config.toml
encoder_arch = "conformer"
model = "encoder-decoder audio transcriber"
dataset = "read English sentences (LibriTTS-R)"
train_examples = 15625
noise_aug = 0.002
time_shift_ms = 50
n_mels = 64
hop_length = 160
input = "log_mel"
spec_augment = true
win_length = 512
tokenizer = "char"
vocab_size = 32
encoder_norm = "rmsnorm"
encoder_activation = "geglu"
encoder_mlp_ratio = 2
encoder_head_dim = 32
encoder_fused_qkv = true
encoder_qk_norm = false
encoder_inner_norm = false
encoder_moe = "top_k"
encoder_drop_path = 0.15
encoder_num_experts = 8
encoder_moe_every = 1
encoder_expert_mlp_ratio = 0.5
encoder_experts_per_token = 2
encoder_shared_expert = false
encoder_subsampling = 4
encoder_layers = 12
encoder_width = 256
encoder_positions = "learned"
encoder_kernel_size = 15
fusion = "prefix"
label_smoothing = 0.05
decoder_width = 256
decoder_layers = 8
decoder_norm = "layernorm"
decoder_norm_position = "pre"
decoder_activation = "squared_relu"
decoder_mlp_ratio = 4
decoder_head_dim = 48
decoder_fused_qkv = false
decoder_bias = "all"
decoder_qk_norm = false
decoder_layer_scale_init = 0.1
decoder_parallel_block = false
decoder_inner_norm = false
decoder_positions = "rope"
decoder_prefix_bidirectional = false
decoder_connector = "mlp"
decoder_tie_embeddings = false
residual_init = "none"
optimizer = "adamw"
lr = 0.0019
beta1 = 0.95
beta2 = 0.98
eps = 1e-08
grad_clip = 0.5
steps = 2900
batch_size = 64
epochs = 11.9
lr_schedule = "linear"
final_lr_fraction = 0
warmup_steps = 290
weight_decay = 0.3
Rows from block 4 of the audio encoder of a small encoder-decoder audio transcriber, named by matrix and row number. Rows with one number within an expert belong to one neuron, the router's apart. Each number is 200 + 30 x the weight over its row's rms, rounded and kept within 0 to 999. All counts start at 0.
Before each expert's rows are labels from the 100 clips, of 14976, where the router gives the expert most weight on average: "top examples" is what is common among them. Only what is clearly more common there than usual is listed. The data: read English sentences (LibriTTS-R).
# router: router (encoder.blocks.4.mlp.router.weight, 8x256), inputs 148-184
# gate: expert gate (encoder.blocks.4.mlp.gate, 8x128x256), inputs 148-184
# up: expert up (encoder.blocks.4.mlp.up, 8x128x256), inputs 148-184
# down: expert down (encoder.blocks.4.mlp.down, 8x256x128, transposed), outputs 148-184

# expert 6
top examples: voice: male
router.6,234,234,187,134,181,195,252,235,238,230,183,202,241,202,203,178,204,206,213,198,167,174,207,174,249,187,292,188,198,238,186,197,233,220,188,178,218
gate.0,259,176,182,216,232,190,190,220,171,234,122,182,226,218,252,208,186,166,268,226,180,203,219,180,228,201,208,213,253,175,237,234,186,198,197,237,260
up.0,187,185,235,157,177,186,168,212,104,163,252,229,195,180,199,194,191,201,191,200,246,200,198,251,202,224,183,243,147,230,173,211,246,206,168,176,162
down.0,184,162,196,191,198,203,204,224,191,207,205,196,202,206,184,217,235,211,203,205,196,249,203,212,204,254,228,173,256,219,167,202,177,136,185,209,176
gate.1,198,209,176,241,193,177,156,224,193,172,170,216,219,233,200,271,192,170,129,139,216,228,241,192,211,200,202,202,152,146,241,188,183,221,224,246,203
up.1,196,237,172,183,216,125,166,247,165,187,166,204,230,205,197,227,186,216,144,154,186,152,201,237,238,203,204,243,218,199,172,206,242,205,195,153,176
down.1,160,139,169,170,147,220,157,270,211,217,202,229,198,209,214,213,194,175,252,249,222,177,186,245,208,218,213,151,150,132,210,206,174,169,253,159,226
gate.2,159,162,185,185,194,205,143,216,186,157,183,194,226,263,153,209,214,225,198,184,156,180,197,216,175,202,226,155,174,179,207,161,168,208,223,166,140
up.2,181,131,132,185,176,202,151,237,192,176,201,232,238,180,174,200,187,195,218,216,183,190,161,193,179,222,204,146,153,215,272,158,175,215,197,180,174
down.2,152,165,181,218,139,171,170,242,237,163,219,215,181,182,195,151,250,191,220,200,205,194,247,213,192,205,235,184,135,225,233,167,192,173,219,159,180
gate.3,181,161,162,214,234,230,150,195,192,161,231,217,205,166,113,233,238,190,236,216,210,204,226,241,164,204,175,187,158,211,216,170,178,222,222,185,200
up.3,174,234,192,196,162,166,179,247,225,230,142,193,222,225,226,204,159,170,215,194,184,170,222,213,257,225,217,168,203,199,154,228,210,201,200,195,206
down.3,261,176,170,251,165,177,198,155,195,200,173,241,232,232,165,142,135,223,180,203,232,201,180,161,165,199,253,147,191,151,216,181,217,215,194,217,164
gate.4,180,246,140,246,218,219,156,242,238,198,180,246,218,162,183,245,216,200,216,147,239,220,225,158,152,157,238,217,242,216,213,235,199,265,198,199,180
up.4,157,192,180,250,172,221,199,270,244,255,216,182,248,183,196,222,181,216,225,193,212,210,182,125,239,260,225,207,253,198,241,194,185,179,188,233,205
down.4,224,182,174,211,160,247,239,140,191,153,222,208,196,191,146,155,187,159,199,211,164,198,201,184,130,216,210,208,205,215,251,157,183,211,228,200,119

# expert 3
top examples: voice: male
router.3,130,221,164,181,148,188,188,208,183,200,161,241,206,219,197,130,210,194,207,204,224,181,232,176,236,229,167,173,255,152,206,196,166,181,243,214,233
gate.0,199,177,192,209,202,226,215,171,177,171,164,193,257,237,242,206,233,188,195,234,210,173,198,124,250,225,225,168,226,178,239,148,145,191,166,226,177
up.0,189,196,210,221,222,183,214,206,193,228,237,229,232,223,208,214,293,198,180,217,213,208,195,170,193,252,182,162,231,202,237,152,165,170,231,190,176
down.0,190,201,228,202,240,200,230,153,173,233,191,216,185,223,150,229,201,222,183,177,220,202,245,212,178,191,167,234,245,188,103,232,223,161,167,186,218
gate.1,212,216,246,195,266,231,195,162,196,233,236,144,157,209,199,215,209,249,160,178,160,181,204,216,213,138,237,191,174,202,185,214,226,271,161,177,225
up.1,213,210,167,184,194,118,184,205,243,235,181,165,225,210,222,184,134,199,269,201,154,212,266,200,205,256,214,186,137,210,213,222,194,172,211,184,189
down.1,168,256,195,166,212,184,226,204,185,246,241,197,209,250,198,211,120,184,204,183,177,192,227,214,223,167,237,201,273,181,144,213,198,225,182,215,209
gate.2,215,218,189,242,145,222,192,223,241,219,196,175,191,217,256,177,233,208,242,169,168,215,189,173,188,167,218,148,176,145,175,237,202,180,207,184,204
up.2,157,164,205,227,238,168,167,201,131,210,233,225,195,252,189,216,222,199,185,182,199,191,209,226,241,214,205,257,183,179,178,286,233,189,225,181,157
down.2,161,174,210,186,245,159,213,158,205,239,266,232,211,174,178,248,156,196,179,191,205,235,212,189,224,232,193,200,201,172,193,229,181,170,210,169,203
gate.3,195,223,214,258,197,188,192,182,157,224,197,213,226,222,194,194,227,211,169,205,216,235,160,139,196,229,218,192,201,208,260,190,158,185,165,222,216
up.3,200,212,216,161,206,200,190,254,227,189,212,253,215,270,194,150,152,204,207,199,188,204,216,211,173,179,204,206,164,208,217,242,236,247,192,187,189
down.3,197,203,189,191,209,209,173,201,231,165,213,127,225,158,214,202,213,200,246,215,200,171,194,216,217,223,199,188,233,156,189,200,203,203,166,204,224
gate.4,202,161,201,217,205,219,199,177,214,214,186,165,208,241,189,221,181,235,203,177,204,174,200,238,183,199,239,208,164,217,178,195,187,216,152,185,205
up.4,226,240,191,218,164,224,209,180,184,220,225,173,193,128,194,217,230,184,152,186,177,211,202,131,186,206,209,215,170,189,206,241,231,201,181,235,169
down.4,198,235,240,230,219,203,175,221,171,159,181,176,202,216,253,215,168,156,133,158,177,163,151,157,193,251,198,222,175,206,243,150,201,235,201,226,165

# expert 2
top examples: voice: male
router.2,205,134,203,204,223,194,267,286,175,194,232,236,199,195,171,189,199,197,202,169,246,203,218,221,268,232,242,201,225,228,236,173,223,167,183,220,238
gate.0,223,213,238,227,206,199,163,158,192,182,200,189,205,202,189,187,185,149,156,145,196,206,179,172,254,244,242,224,164,206,220,168,194,173,137,234,232
up.0,149,228,238,215,207,202,176,182,198,234,238,217,252,183,185,217,186,167,226,188,253,194,168,153,186,234,168,226,160,231,161,186,190,185,198,214,149
down.0,234,235,226,177,235,147,262,182,203,186,186,174,225,153,218,229,234,182,184,220,195,194,247,138,202,193,238,223,228,170,176,171,175,192,184,175,236
gate.1,196,259,193,248,207,237,197,222,175,244,151,167,226,202,161,169,187,234,172,154,168,212,260,236,219,195,191,186,223,188,203,221,223,215,148,168,218
up.1,198,223,160,206,169,167,199,232,179,154,193,159,152,246,214,248,156,184,164,206,224,115,205,175,182,240,231,183,229,205,192,165,186,203,252,216,173
down.1,195,183,238,197,194,236,212,208,214,192,177,238,239,214,201,208,257,228,135,178,186,149,171,221,181,216,261,192,219,223,279,202,191,216,252,186,200
gate.2,218,132,227,214,182,238,221,168,194,234,180,192,168,194,221,202,164,182,161,164,230,194,181,198,146,160,201,196,190,187,157,205,231,213,202,220,216
up.2,201,195,263,194,198,205,156,213,200,193,205,165,195,177,126,179,249,264,246,203,184,238,176,247,208,261,204,190,191,195,179,227,212,161,190,220,171
down.2,188,128,182,184,184,149,190,243,148,246,162,204,176,272,230,190,198,187,253,160,177,173,200,204,190,194,211,274,186,193,170,167,191,235,264,136,146
gate.3,199,165,252,259,240,264,197,161,192,246,180,171,255,211,181,241,201,167,166,205,214,210,186,142,214,186,224,196,205,209,231,183,209,222,116,175,235
up.3,204,208,175,207,161,144,153,174,238,140,170,201,154,197,201,194,176,168,177,190,127,191,223,262,192,194,201,276,144,191,225,267,182,200,230,189,176
down.3,212,144,245,221,213,221,135,191,225,125,213,219,168,173,146,190,189,189,252,198,189,277,152,258,160,248,146,163,138,222,206,231,199,191,185,194,189
gate.4,206,247,236,185,229,213,215,171,195,159,210,169,205,196,203,218,236,182,229,208,211,228,213,217,188,163,174,220,180,163,192,229,156,207,150,230,204
up.4,207,250,174,189,217,207,196,170,206,235,242,228,210,165,207,234,203,198,210,202,268,214,166,261,224,176,218,172,175,226,177,225,199,225,191,202,200
down.4,128,215,247,208,174,189,214,209,181,156,216,183,220,186,212,200,238,232,242,177,206,263,213,165,166,198,146,231,172,197,237,189,155,220,231,190,185

# expert 4
top examples: voice: female
router.4,219,145,206,208,187,241,203,196,217,217,244,194,212,174,167,175,234,212,183,224,173,182,191,207,135,198,184,174,201,205,177,201,217,171,193,203,173
gate.0,222,222,260,182,231,227,191,194,195,153,225,231,168,156,160,178,297,178,130,163,264,187,195,204,147,251,167,205,219,154,145,222,197,194,204,207,188
up.0,166,195,212,261,185,241,184,180,168,132,256,209,150,190,200,142,196,163,148,159,215,142,150,228,142,291,151,215,202,178,216,208,191,160,215,207,166
down.0,198,224,229,206,180,197,176,234,237,241,167,229,177,204,195,218,218,146,244,187,181,239,201,199,223,247,255,203,241,194,186,209,225,256,205,202,241
gate.1,198,171,226,236,212,216,199,186,202,221,230,219,218,203,188,260,211,195,196,197,267,204,217,238,213,153,208,231,230,186,156,207,188,179,165,194,253
up.1,179,194,169,214,130,206,186,203,235,118,110,171,203,201,189,166,210,215,172,141,153,182,197,157,205,244,170,202,171,193,213,192,233,224,157,184,216
down.1,201,172,201,204,191,220,224,169,167,210,216,237,149,218,221,198,172,155,149,218,187,156,210,174,237,236,243,188,184,225,168,243,235,210,167,199,252
gate.2,200,168,158,264,222,186,173,179,202,212,187,213,202,251,258,262,200,185,190,174,245,227,236,222,216,202,234,221,190,174,171,186,153,188,222,211,208
up.2,188,216,232,130,240,218,190,242,221,173,155,204,232,168,170,168,234,188,209,193,187,175,225,200,202,191,164,161,231,194,204,165,205,275,221,177,208
down.2,171,215,209,224,209,153,236,208,182,213,169,178,238,216,250,230,256,225,205,186,217,177,246,175,204,221,200,274,188,178,173,208,128,248,184,218,181
gate.3,192,167,207,207,228,213,192,180,182,199,175,206,168,187,218,180,237,210,168,204,208,186,215,189,181,191,188,216,142,207,243,117,138,229,222,256,230
up.3,198,200,158,218,145,190,163,119,204,169,266,257,167,189,206,193,226,214,198,172,187,220,172,176,172,155,177,194,167,204,272,196,170,199,258,186,189
down.3,181,236,177,133,223,192,217,251,204,257,166,185,228,145,152,209,180,199,209,254,160,189,250,163,221,180,169,182,239,239,152,188,212,227,202,215,202
gate.4,131,177,184,224,198,245,160,181,251,264,181,199,228,175,164,182,231,185,205,220,227,209,200,236,158,235,194,220,174,218,232,208,196,246,209,159,203
up.4,226,211,175,180,216,203,204,148,200,211,181,168,208,155,207,192,229,236,195,192,194,207,247,174,211,184,219,188,186,230,204,217,186,178,211,220,202
down.4,120,178,190,143,203,188,222,251,161,187,161,204,190,176,236,186,175,200,221,189,222,166,161,172,209,185,168,195,207,157,174,177,215,227,251,182,195