config = dict(
    train_examples=15625,
    time_shift_ms=50,
    n_mels=64,
    encoder_activation='geglu',
    encoder_head_dim=32,
    encoder_width=256,
    decoder_parallel_block=False,
    optimizer='adamw',
    max_steps=2900,
)
Rows from block 8 of the audio encoder of a small encoder-decoder audio transcriber, named by matrix and row number. Rows with one number within an expert belong to one neuron, the router's apart. Each number is 500 + 25 x the weight over its row's rms, rounded and kept within 0 to 999. All counts start at 0. Numbers have three digits each.
Before each expert's rows are labels from the 100 clips, of 14976, where the router gives the expert most weight on average: "top examples" is what is common among them. Only what is clearly more common there than usual is listed. The data: read English sentences (LibriTTS-R). In brackets: how many of the 100, against the usual share in percent.
# router: router (encoder.blocks.8.mlp.router.weight, 8x256), inputs 172-255
# gate: expert gate (encoder.blocks.8.mlp.gate, 8x128x256), inputs 172-255
# up: expert up (encoder.blocks.8.mlp.up, 8x128x256), inputs 172-255
# down: expert down (encoder.blocks.8.mlp.down, 8x256x128, transposed), outputs 172-255

# expert 2
top examples: the word "you" (35 vs 14.4)
router.2:516511474497526495509492515501533461486546501468513495496529497483483538490500573493456495487540494502448488456533463503446476486491476487491527527517523524500510486463499536486497479549487487486514533486538532475508487468469487468499494544495514501492
gate.0:499501491489502535535489534532470494528508508453489494479489505530514516525476513484497509505476537517520472508486471536485538508476484515498487504453509489527522528461466502509476482502518488504498550536471514461480531532499466509522520479476481512524
up.0:504496501483501517516462529498518444513485509519465477496492500508494537467480477495439508448473493475509546514505487519473516521440505491510524532510499508489531486486498493502509459518486503515496504492495550496512544481524501504518477515510483475499
down.0:461517506470490492522505490478500489545511512516499499504470559514525498503494506482521496531472483511525492478511535508485472536474475464511477512504468476490472495514481537527475487504508497496524500443477520506487490457496522504480526505501511493510
gate.1:495491491472498469491490488523502471506486480504512433500480518468530519496486500529446542516448491441527532558474511524526499515471495502518493440501484489539490512494488496478464471497499498533488502521554454502539473468513513519531484504488461512521
up.1:484517509525466469512486474513517546543460466529523521556521515517535503492562495502525481514512518501516480474503526518503466488516465456446533515461530498529486470536455480510524473491487547500456499503459509573482462474487510548473524488518522513499
down.1:509467519548521496485475502479497536500503515525503479477504473511467483528473482470519466479530510485461501483513478496408494502478503527521503527525496530433510496498557487507456539498530498498521489502490527482465471539462473495495484517495497496521
gate.2:510478483503530498513516477502512523477542488470469483464483497505493465521507518504471475479524501471491489491473504491465509487516505525506489486475495489520469509503502540501482471445468478512502531565511510479540495463486520495461527493523463517532
up.2:543515529521472523520533523498459498503508466505527530500487512497499499524500516522514494524506489518505464501510490485507474501488491483511475472490508515490524515495524515455509510481543487535551490499446489502491498540499461495559491481508517492443
down.2:520469496502498465500547509467488505503497468471481486483475474499517456533475471496518465454483522511486560542502528503453490537540543520521446481524454491466497538489500497523508447500509487502529460513497507462526499486487528485542491536476499536506
gate.3:502454469496532490497486487512488524499520508431433480482503526502504489497496559521491491507521488535508491540469477469493521538485485506487468487463492490513533496503501523491500456469499493481439536504477469518494498524495495532470532480443475498534
up.3:456574529484504470546475460503510518510463469527528512559492457483478505493507511494557527528485477481517499456501530543531513478526516509532532471515520519489474506498517490495464514489539490543545510488518493506493447516503477506529484515514506464501
down.3:563519469501512484581508474491493539499539488457534462468484485516523541490461506502495466444434485524498476503477499478506505514502525516502468509513510522522478489514537481502511479533491477474483521541510518503531477480488505516507516526520476494511

# expert 6
top examples: the word "and" (62 vs 31.1); the word "in" (38 vs 17.5)
router.6:476489500482535489498466459493480498511472507477477531516514472506505480479503522489488508512506438503528506494486529473481480501473502516524503500495562500509457490481473509470485542487526471504481479491534473490503483478527528471527509452530493523518
gate.0:565504466516525497512495483488509516467475504453513513457527517455486528521511488510477526464540515532508481512479453486549544534511505519501487475524565465517502534508518492479480465491477489511457517490494491479508485531476426511538534526507482486506
up.0:523508469536538526526527482483458549492478502483496520468510504522478496526506520490478489499551481496484502488504457493491531522476508560498477493532482486533455567525467480505443520527484502486484498509491510456472516499503490493494495498512484491512
down.0:506523519499533495489511542559544453522485485516452507510479488526531479471485452539495534475475535475499515451521534484503513521451498485475498541494442535521479499500459463506486512516487508553561511515492502513458484500493519451520457496541486507495
gate.1:528536504497488524516488506511467480510503479510560506521498506529494539501505482459467462476532493469507499517531482509509509538525518478514485516490509495517497526480522540536535493546478501504502459506510542525452496462535477506496464494530522499544
up.1:476550512529491516516493440489476459498512453569532533502505527520469496517537490476483505500521491505517485512561549482481497502506523521535487496502498492489459508558524525498507532480446520473502472497523528518457483484578504477488493463538487515520
down.1:522472500510499561524480491457489497529541497493542546514543465502461534525506501484447503480516499487489479525475482451457470477531474521446480496513467502485487555529499539528464454485524477452490490512506532508517463481488449505498492508510507494494
gate.2:480512464502526510485528498530554486460503502452490505446505514487507477473506539509479503508542516519509536412476451514480516497524486478474485472477554542469536466488467498452499519523475486478516531497521493517490498479538491526442511472510547462551
up.2:531451529481503470494516486486487534490514524516451501511462510499492490461503537498539517470477524554476499492475528527494481483488507463462506514515530499532546517509515489490517494501488474472460476510477502522516534490515558503508545507490550496515
down.2:524487502512488488526515486466509498475508493483495525480534522504476484534504452509489526519548475443493546523518457504529511505532475482487497515552488552458488557522509503487511548496495479490503512483526492535484510481490478472517442446492467481542
gate.3:557487512428505533527520534489467471488442526474536471513492486501520477520511490519472487454477477494520498518447486512537498507512507455500487521443491457480507502497498521540541483443499528514500459484510498531530507489498517516497507518481485505521
up.3:493466529481501461536500484522503490516465525527488534571440465492549480512494460472508496486459452512501520518462512484495481512477499465521504534469482469458519515474468474532512479457500505511550501479489501518529510536490517496507508500490513515528
down.3:492517511559492530455500541486500523536523498513500547518525545484463475462516449503478496490535499503501573492525558495509462539491505508497513458494503497504501518572501518459550557496484532473482530499517538489464475517516490485515500460507527494502

# expert 5
top examples: the word "me" (26 vs 6.3)
router.5:466481502501463525489487525496473536487482524520514508555462500514466428498478518490514511526494525524489522490465443496510513480505466484509507563475478523499518510472537552520540508500564486570480474486500498480528504538498498497497465555508509473486
gate.0:482452526508457514521501539506502519472482485524494462543477493536471511517528502496450478482489487492509524542489516513451506492489506507555475505532479491460525553498503555508480447523489550496523482490531499471510488485533519523477470508505480519521
up.0:520587478497456515553498507454512509463538491505510455469474485498472514508482562518496512494491489517465485462448454432549493493470499474532458502518460554518486504493540508480524516513516463515483478512520492500517506482518497500480493490474491490532
down.0:503477496510514439509495490523506508489459471542491494536522464486484488536514501514506506527489555462532478525527525499500486459499465524471491526499516493523471542492448535472551485483451517537541548494502449474460490466492519477555473541502481570497
gate.1:513498489519514468492481409494513523517500493508530500465524480488492488525505535484549567493524498490487469457486459477515510475530537501468498513515521537549472478486506519480566556503536526524503489522490472486533451504457468457537510474520503467512
up.1:513487500496501491481472521508514510498518491538520489474523501479514568520510493565489458490496494484468483528489504503485476538478492519468532474512507466501505556524502434499443460497484530461548493499491503528484520486472517493500536495502509539474
down.1:487545508463481512486466501539484521486521528492472510472464460472489422495470514470525521512482519505471493462532488489494511485477472504518492516478467517518527523485494474483526490509538484501530534520486494478483556537532525481514464539479516509481
gate.2:524509498488464531484501481486475542502500488518492505507506531506510502486526477555455485440484541521507485526473475484542465523545534517506462478488464503550495531550537525511566494482458507488456501513477477476489494495485510520525546519520496492463
up.2:490467515506537510447492496472516504505507442493457528509515518470487519528510563514517503534550468530508500518497477449459485503511493499501502458454490485478506486511473501478527514501518504537506526520507461498481537501461518540509506488469564476491
down.2:516522513530506474475521503491487507525487508466490480494462541439466484511545528478538470475444523505500468503517533459490445518446520512544462502515492490501458505519535482503552482496455469489459488540498495493510513470518518535515455546480543542472
gate.3:511468501525481516512512513490491519505492495529504534537539500497497509495533476530513485496532523522494533503501526444492459469534492498491501480485446493472521521480503529491546517518457494507503472511505498507509449468477534482498501479510504509491
up.3:515498459502515493508452499559493525473507489490482537493556519516502489473513504512456456481522519527480491520498474496512514510543465487489486530469506468512492471505480525537494497437497487491493513475505512503519484508504491476497526462542497512500
down.3:487551520536476529493536524478478473482494530552485518513472489546510474495510478515477511454471476534476555527480501497511469523541505525511492472504452515468522501501488502496501515507472510497529490505484522456467525542507513488482476485484518500493

# expert 0
top examples: the word "of" (56 vs 25.1); the word "his" (26 vs 9.8)
router.0:519491468508481514476490548550515472496526516520494498481475492503563485468445471566493470476487523480525532506488515486483495542559515486518460520523445488503509492532509506513531487451457545503530504517493509542511485477497529484499491518529519519487
gate.0:486496521481519489513522502464447531481503519492458476487512504459514516527487506509488458506487472568495473495488510553443521518485533509530485511494477500517542500512497511553473486485460496477509496532486496462499521499487506534481511532472521456477
up.0:525555508480499509503517468504555510457512482519541456547517518545524539484503510492535512537507521457497502504523502520523512511501507517528509522503495503462463507493530528515487518519499511494512496492555537474515517473477478500496462505487528512502
down.0:492478488492529485467511488480491502535445498460477539500473527499482458491491491506465483493509457544509526504488524542494498499543493486512506498511517479525513520529472499461495467484508488510525500504449498522456493523503524503536554530482501513525
gate.1:494539499494493469445477480505521471522548452456512494514465505436527518503502554466539503491523497492486494524488516491546493500510470512476533461524521515482497527450503529511524522557519512510485484514510473512483490454480498494522487496478502526468
up.1:510499518500515493488464522521533479460510454510463483501514508504528527483490495510514521525513504507483502515552476499504514508475523517491486508539494541462495494513486511476508524486516557528502519480478498515494484481492520486526432492541518531470
down.1:485496524469496515487512499491503453515507525512490443507527479529534491454523467515529471536499541527513476514467477510488500493526520454467514527514515551513510505492543531477505504488546539520525538488489478479538503472514486515480517482529516536523
gate.2:541555496546502559483515513476500508499477428477503488467507533519497503484492475513480480470534521470550487475482469541483510545531478470486489495475521508511495502522506522510527489476499523505466497535492499496497454478476472538507496516538487473514
up.2:499518495502512542462495521526519529495495415537476493493504502521527552480483463547506472509530472474512494496489469565483533507518455445505507501485496501500511469516512554497515502476491528515469498532491506489523469460495464552491508511513492453520
down.2:489525458463446553495466497509494499476524510497469522460491498524510492479436495489502462507538473519466554475531478503506492492487505517508511492469516475451482513477499531527497547484520493488459458495507538520498548543513502475473457519474534511542
gate.3:479503496475475539457513543537473545529495468512531468482522512532537516505511494495497537486484560518463494480504532528521526474512484499502471467459498530541545514491521498483512494539489503494463513527493524513464477499506502495534474503478506517451
up.3:534464518570520526508550522499482538520481529511465524517480511519511510490481525491517495458480484522468518485518518477517484517531507510474475498491447519512447455492495494522515499483502474526478483474482469524503510540523522477546484503498466483482
down.3:540502504461549516489574499536484489500492498504502505519450492496500500507512552568515467516481517515488532446481503470466522535518516506501505471477440526547504474532488566493517491486491469488512486470510453528512523455532487495508495472490543456476

# expert 4
top examples: the word "that" (31 vs 13.6)
router.4:532524484505478495481566525496489495485457481536526542495468512520470481548516473478497473504465475493490507484511503512474476526482485472489492485504484504490528489532484474536458462482470496472535499498477477504470548493541510531473533475498517516473
gate.0:536491482509484481470537535522483461501481450470483477451488519485497473464455471499469540470495494484508491449495504528500506496513507470501478463470502495525506525497524504498525522505515459489443527528520529528489499531525484530513509503479528487480
up.0:514532532499496472497487452505522511518526527463507457487530503505536515499518518511475482491537530505525509550477486433478516496518511467489501480505492507522484508479482531472526468521483519505457473513505497496519498470496506515455531466517471447526
down.0:480502477538501536528476502491487564486481520527509467509517486473500532506494476469471470529529492537523442548489469481506523497495502522519498502470523427505455489519498522505440470506521476488493523516505500469452490504464471500502488525497461505532
gate.1:511509492512537517448518481472509575473506476463491509512472532471485484524453520514517467521557505524499452467474464545492504476519501502521473467463490464491526498513521481498457469472505480503502490515473515485508475549446492502493530511477520435525
up.1:539500488520522491496523540516505488467472530476524480497505517514524533474477519477462493477449493459473509493511501520511489522511489500511515517535499483485523519479496512500492530526454458478521489471545497511524495472527454536482494475503512487476
down.1:523502493524470492493505476483482528522454498536519536514552482493540484515529460477480522489494492466529500534493530476499501495533490497505535495513526467501486503485476516471535510465494493507517501501504549499506472485530521497488479484509483526490
gate.2:494484507546492474471492463508494467472504483494487462460539488511485523436544479485495496511493469497491530527461528517534487535480535498461540470563537499515479535527478492490503504500465494442453462488507458528487508492530515534493540481512501528503
up.2:510443528530459510463491532535500501520527488548544533519478484489519531502497470492483475501526525486553512519500499469484521518483484501493494493511486537504483552517489526486492466490507500486485502552498444550509497451505505484484473500512544543519
down.2:440513503463540509511499506495527485514483475471488484494470489507499507474473484468499478561512504508506529519460521509522519465487499483514511504553526491443486461499497502502466536473500522515499516496517513519496524497525489468471538469479491505521
gate.3:509525515496470495514531504470470506477490468497531477503524474481494537526526540474550497509520510493485484470487507487534480494537511506546498502503510481531490511470510523437513517515496496481484509503535512518528495514509469501511546508462458496510
up.3:503478459470530505489496498506508502499540513496496503531515484511530544528493550480511495519501535494509498504510451501552526489471512507486510532508501498529502495537542488479503535534499485529472479482482460537515496479487497498493474479524459524500
down.3:518509501473518485485492528491512516509529484526457482473478482502490499536503541469521508535514549468482480540490511534461484511527514540510548494494508492525489486462476465483488503464570517502509527502524492520503513506463491496556481502497557499491